config.toml
model = "contrastive audio-text model"
train_examples = 39062
hop_length = 320
encoder_arch = "preact_resnet"
encoder_widths = [64, 128, 256]
text_encoder_causal = true
text_encoder_norm = "rmsnorm"
text_encoder_head_dim = 32
orthogonalizer = "newton_schulz_5"
max_grad_norm = 1.0
Rows from block 2 of the audio encoder of a small contrastive audio-text model, named by matrix and row number. Rows with one number belong to one channel. Each number is 200 + 20 x the weight over its row's rms, rounded and kept within 0 to 999. All counts start at 0.
Before each channel's rows are labels from the 100 clips, of 14976, where the channel reaches its highest value: "strongest on" is what is common among them. Only what is clearly more common there than usual is listed. The data: synthesized solo parts of chorales (CocoChorales). In brackets: how many of the 100.
# convs0: first 3x3 conv (encoder.blocks.2.convs.0.weight, 64x64x3x3, each kernel summed), inputs 0-63
# convs1: second 3x3 conv (encoder.blocks.2.convs.1.weight, 64x64x3x3, transposed, each kernel summed), outputs 0-63

strongest on: note F5 (35); note C#5 (34); note D#5 (31); note F#5 (27)
convs0.12,225,199,205,206,214,227,187,238,215,206,227,231,179,224,245,197,213,207,199,197,224,201,198,235,187,197,186,190,206,207,159,223,215,253,217,198,206,202,209,226,199,218,208,178,191,162,201,205,197,218,171,200,177,229,231,221,215,182,205,207,162,196,193,197
convs1.12,214,226,189,240,175,163,177,184,184,221,239,204,206,239,221,196,202,248,203,196,244,201,181,187,215,201,193,207,191,201,164,169,184,238,207,207,207,211,193,187,201,219,180,204,206,211,180,185,193,183,216,199,193,187,238,170,187,179,206,213,183,203,188,180

strongest on: note D#5 (31); note F#5 (27); note F5 (26)
convs0.21,213,200,212,210,206,185,202,229,203,200,201,182,154,181,172,200,201,209,201,185,197,173,167,208,145,177,209,172,178,196,168,211,204,166,223,192,231,226,175,216,202,186,220,184,187,200,208,208,246,234,194,203,177,200,194,185,200,169,193,180,169,198,189,186
convs1.21,185,199,197,201,213,195,232,192,178,155,191,186,244,222,199,231,221,192,190,201,234,212,208,165,147,192,201,203,213,183,204,182,207,194,173,207,198,201,196,182,225,223,159,178,206,232,195,201,223,202,190,183,198,185,209,195,146,197,185,199,175,217,187,200

strongest on: violin (41); note F#5 (36); note D#5 (36); note D5 (33)
convs0.23,233,200,210,194,221,207,214,180,223,199,229,197,178,235,176,190,190,212,208,200,223,210,231,218,184,180,211,206,223,210,184,189,202,228,220,191,198,222,229,184,201,191,196,184,152,151,211,197,238,230,212,201,205,212,178,200,208,202,208,200,191,136,204,205
convs1.23,189,220,223,192,194,234,174,202,241,196,242,167,193,247,233,195,217,172,202,197,210,198,190,232,226,211,198,204,216,190,185,211,172,178,211,211,209,184,207,180,221,185,189,184,180,206,188,204,204,171,186,191,179,208,200,211,189,174,231,244,206,207,186,233

strongest on: note A#4 (40); note D#5 (36); trumpet (33); note C5 (31)
convs0.35,209,205,199,192,177,202,246,177,168,206,181,190,185,184,218,180,214,206,193,159,198,189,218,187,170,228,179,175,199,208,193,179,155,177,176,193,202,167,178,184,191,215,199,175,184,153,214,202,202,209,172,197,201,194,179,166,192,227,199,207,208,165,179,209
convs1.35,202,202,202,191,199,190,200,198,215,229,177,204,197,204,202,211,216,201,212,159,215,226,190,177,208,159,197,204,181,174,196,223,224,218,196,225,192,131,203,186,199,220,183,149,164,179,206,185,234,185,218,211,181,218,214,205,216,172,211,185,179,194,215,202

strongest on: note A#4 (39); note G#4 (29); note C5 (29)
convs0.57,219,204,242,199,189,187,165,199,197,195,196,182,199,218,221,220,207,208,215,198,209,237,226,201,206,192,195,178,186,249,195,177,218,174,220,216,221,215,210,200,196,207,226,194,174,209,205,202,221,208,270,199,217,219,193,179,204,198,195,192,229,151,216,194
convs1.57,206,188,213,207,160,208,191,188,193,191,184,205,224,172,215,205,220,224,196,189,204,186,195,210,171,180,184,201,203,189,207,212,190,203,185,233,206,152,188,166,215,215,198,156,197,150,251,198,173,190,214,186,210,204,210,241,201,225,177,209,219,224,208,209

strongest on: note F5 (41); note D#5 (35); note C#5 (31); flute (28)
convs0.4,202,206,216,210,219,186,226,203,215,207,201,200,204,209,202,214,187,209,217,201,218,193,186,197,197,184,138,208,228,199,180,213,224,214,242,180,200,211,198,217,228,210,195,166,150,198,209,201,209,223,161,166,174,228,181,175,201,218,225,158,209,194,198,216
convs1.4,206,205,207,215,205,232,203,222,206,186,203,196,192,187,212,179,240,195,212,196,231,201,224,205,202,187,213,211,198,212,225,174,210,193,166,216,184,233,166,191,266,215,170,212,228,218,221,199,219,208,192,186,191,219,207,195,199,234,172,212,204,242,178,178

strongest on: note F5 (40); note G5 (34); note D#5 (34); note F#5 (33)
convs0.48,213,201,216,208,198,190,227,246,187,198,209,145,193,192,186,195,201,229,198,229,195,228,194,197,168,176,190,206,173,190,183,183,226,207,201,191,199,206,212,197,190,163,236,140,188,208,218,211,197,190,182,219,204,203,167,203,215,221,180,190,162,188,194,210
convs1.48,169,190,201,197,213,198,179,205,227,153,172,174,212,235,220,216,229,185,220,169,207,199,214,174,186,233,220,193,207,175,200,183,199,167,206,204,195,189,206,184,220,224,165,205,199,186,207,224,214,218,225,183,208,231,187,241,166,204,216,186,201,222,192,221

strongest on: violin (79); note D#5 (66); note C5 (34)
convs0.14,202,203,219,221,208,201,174,230,199,180,200,208,226,189,239,218,183,249,211,229,211,168,199,203,218,186,223,199,217,208,231,199,220,180,193,214,207,217,204,193,194,226,211,239,210,231,198,241,194,199,153,220,201,188,210,194,202,184,211,223,220,220,168,224
convs1.14,205,168,196,198,174,192,188,166,166,206,192,172,198,243,180,180,214,156,187,224,210,178,199,194,209,224,163,173,197,183,202,181,184,196,181,207,190,228,197,200,183,191,215,208,181,245,183,185,198,193,203,183,187,183,183,219,216,183,195,146,187,201,205,227

strongest on: note D#5 (46); note F5 (35); note C#5 (34); instrument: violin (32)
convs0.17,193,187,180,176,222,190,203,201,224,219,180,178,183,184,161,173,189,197,220,200,204,178,198,215,204,192,187,225,184,197,205,159,186,191,204,217,187,192,224,181,198,210,212,189,140,211,192,183,174,177,214,206,205,174,179,208,219,174,163,169,206,160,211,163
convs1.17,188,201,187,206,164,213,199,179,197,210,196,197,189,203,210,186,218,147,216,177,217,232,158,221,229,196,225,202,197,201,213,201,212,158,195,214,210,181,199,185,160,167,207,162,200,167,182,191,204,217,210,185,207,231,187,232,221,164,202,189,219,196,190,199

strongest on: note C#5 (33); note A#4 (30); note F5 (29); note B4 (26)
convs0.39,203,234,191,210,208,190,214,190,210,223,170,195,188,222,186,231,191,179,223,184,178,226,198,210,194,213,213,213,227,200,196,201,198,183,163,202,194,158,217,170,205,192,198,184,168,216,182,188,232,205,171,201,191,147,163,243,197,183,211,213,187,179,190,177
convs1.39,214,217,199,179,216,208,205,182,179,199,180,182,220,192,195,196,240,172,164,186,190,214,178,267,230,198,185,202,206,190,214,217,215,180,192,212,197,208,189,180,194,191,239,193,242,185,212,226,195,239,228,195,186,219,231,229,214,195,209,211,220,200,205,200

strongest on: note F5 (40); note D#5 (39); note C#5 (37); note B4 (29)
convs0.13,233,177,211,183,210,181,206,208,216,203,222,181,142,219,213,208,224,212,187,189,217,220,193,202,210,207,217,205,207,210,179,216,168,251,222,196,230,180,169,210,203,216,209,224,191,201,171,178,194,201,185,182,189,236,170,189,212,186,236,193,213,189,230,209
convs1.13,183,205,219,201,192,193,214,193,210,220,236,210,210,230,206,177,217,234,219,197,242,195,193,215,228,225,191,170,161,190,187,180,192,240,180,181,210,219,215,209,199,209,179,223,228,216,220,215,197,168,220,216,191,220,242,194,234,190,217,183,174,209,193,202

strongest on: violin (37); note D5 (35); note B4 (32); note G4 (28)
convs0.0,198,216,196,201,216,205,174,200,171,202,222,152,189,211,212,183,214,201,190,224,208,210,206,217,164,196,225,188,191,216,221,184,221,232,196,217,185,211,218,146,221,193,224,190,162,202,179,208,180,196,195,233,183,187,178,189,198,211,211,212,176,147,185,177
convs1.0,178,207,201,189,181,213,167,166,194,177,168,169,208,223,205,198,220,212,241,183,203,179,202,198,180,202,200,176,197,204,200,195,193,206,174,197,186,227,227,181,160,178,211,184,187,216,198,207,208,206,185,155,221,177,204,166,173,194,185,192,219,252,181,220

strongest on: note A#4 (33); note C#5 (28); note C5 (28); note F#5 (25)
convs0.60,229,190,208,229,218,178,214,218,229,218,191,210,176,199,208,191,216,188,217,186,199,201,200,207,187,197,262,208,197,201,198,201,189,159,196,186,230,201,190,230,207,179,205,145,173,214,192,191,189,220,155,212,176,231,171,197,195,211,167,189,209,209,205,185
convs1.60,208,205,237,220,198,162,197,220,221,194,189,187,218,236,218,212,207,206,173,215,206,208,173,180,242,199,201,193,213,215,195,193,177,206,195,198,200,204,206,158,279,218,188,216,168,200,213,201,218,197,198,209,214,214,193,166,193,222,224,201,193,213,208,179

strongest on: note A#4 (50); note G#4 (49); note C#5 (36); oboe (33)
convs0.18,195,192,199,194,214,216,189,190,210,194,184,186,178,200,199,175,185,197,202,175,216,239,214,197,191,179,182,203,185,219,176,193,198,214,196,197,207,202,185,198,224,201,197,219,234,180,192,189,188,215,285,208,210,215,201,259,196,196,186,181,221,197,248,187
convs1.18,186,214,184,200,198,198,194,198,187,188,210,191,177,197,216,193,182,198,202,202,194,147,184,180,213,192,181,184,194,193,182,195,199,190,194,207,194,192,188,195,178,180,187,205,198,210,184,189,187,193,101,202,181,199,189,240,201,201,178,185,141,193,198,192

strongest on: violin (32); note F5 (30); note C5 (26); note C#5 (25)
convs0.30,213,183,205,152,191,193,202,191,184,219,205,195,153,197,180,181,206,225,207,183,198,220,185,225,193,190,226,202,163,221,203,232,185,196,192,183,198,185,204,177,185,210,204,166,160,174,187,217,227,220,177,174,204,217,171,229,173,230,213,172,204,190,212,183
convs1.30,201,203,210,220,213,193,211,195,209,184,208,181,193,204,231,204,244,214,205,190,181,234,246,195,228,230,218,213,202,180,185,189,222,234,182,213,197,200,230,217,206,216,194,182,257,210,171,202,226,237,204,198,197,207,203,192,213,234,214,171,184,227,187,189

strongest on: note D#5 (40); violin (39); note C#5 (36); note F5 (28)
convs0.27,198,218,206,203,189,158,221,206,181,200,165,208,175,191,197,205,233,198,201,210,170,239,203,195,204,181,192,175,185,212,204,199,207,187,236,239,221,218,175,208,199,227,203,157,207,245,179,188,191,199,209,237,210,189,190,208,188,162,179,214,187,164,207,201
convs1.27,198,182,212,193,230,242,182,226,191,181,192,215,197,203,193,206,178,194,192,153,217,233,224,194,176,203,206,211,203,192,209,198,202,201,197,188,223,175,197,209,185,191,218,161,154,135,195,188,195,226,254,204,211,205,208,193,197,206,220,207,221,201,197,207

strongest on: note D#5 (40); note F#5 (37); note F5 (37); note C#5 (37)
convs0.11,208,186,188,199,211,186,195,214,193,184,202,182,205,214,184,190,165,205,174,190,198,201,195,246,146,169,200,203,171,191,210,238,211,190,185,182,217,219,215,220,180,176,210,191,180,191,195,213,196,217,188,243,195,175,229,215,228,215,200,161,180,233,174,179
convs1.11,210,217,221,212,177,203,199,189,202,181,220,199,226,207,180,222,223,205,167,188,198,197,205,198,169,203,210,184,207,199,209,194,206,192,207,153,187,151,215,178,211,214,184,170,183,196,212,177,191,229,202,188,178,183,235,204,156,165,215,240,192,222,167,181

strongest on: note C#5 (37); note D#5 (35); note C5 (32); note F5 (29)
convs0.3,197,190,206,187,199,184,238,193,209,194,218,185,169,197,164,197,192,192,210,209,206,207,201,203,205,203,168,177,177,188,224,223,212,225,178,163,184,226,206,166,196,207,205,192,135,193,222,225,214,180,193,236,182,185,162,167,206,219,191,203,195,184,179,185
convs1.3,194,185,201,213,227,197,178,219,205,202,211,176,247,207,216,179,195,179,190,169,220,196,192,169,211,193,230,184,204,176,190,194,202,178,208,201,209,189,181,193,199,183,157,165,199,161,215,197,199,220,163,167,227,221,227,216,177,230,215,208,219,233,181,186

strongest on: note C#5 (31); note D#5 (30); note F5 (27); note E5 (26)
convs0.20,213,178,191,191,200,171,166,173,195,222,195,157,199,197,205,204,199,203,221,196,202,239,212,189,244,216,150,182,187,203,199,191,206,186,186,157,209,213,186,185,192,193,182,153,144,196,196,202,195,198,172,181,204,202,213,189,203,192,199,174,189,191,184,176
convs1.20,174,206,223,208,225,235,193,186,213,212,205,205,197,206,207,185,224,189,192,163,212,206,183,217,204,155,208,227,191,165,170,191,182,203,227,210,210,188,201,184,179,226,211,166,177,159,205,189,207,186,235,222,209,196,215,238,193,206,179,224,223,190,206,240

strongest on: violin (36); note C#5 (34); note D#5 (33); note A#4 (33)
convs0.29,207,199,180,215,197,205,215,195,196,203,184,196,207,198,190,203,196,214,227,174,181,210,182,210,186,196,155,184,204,209,245,193,205,208,186,199,212,201,161,176,217,180,178,200,166,198,194,203,204,175,244,177,219,241,146,192,164,196,197,153,201,198,218,186
convs1.29,193,188,197,193,196,214,182,204,203,192,186,214,193,169,190,198,199,202,191,170,199,227,216,211,167,164,210,204,200,220,207,208,198,196,199,209,177,176,210,234,182,188,210,124,166,141,208,214,199,209,254,203,221,194,204,212,207,191,204,208,207,180,210,196

strongest on: note D#5 (47); note F5 (40); note C#5 (36); violin (36)
convs0.41,217,195,234,203,190,150,199,211,227,215,176,190,201,187,185,183,166,216,210,216,187,182,195,188,229,185,217,186,190,186,227,164,189,177,181,209,188,198,183,171,191,178,221,176,157,199,195,202,202,212,184,193,162,204,196,164,167,218,178,202,202,231,182,178
convs1.41,198,182,231,189,223,165,199,215,228,202,228,190,191,202,218,198,224,176,196,208,200,206,192,194,171,206,208,206,200,225,197,223,247,179,199,208,215,204,199,185,163,221,140,235,213,223,201,220,228,238,189,172,187,216,189,230,179,199,211,204,212,187,211,189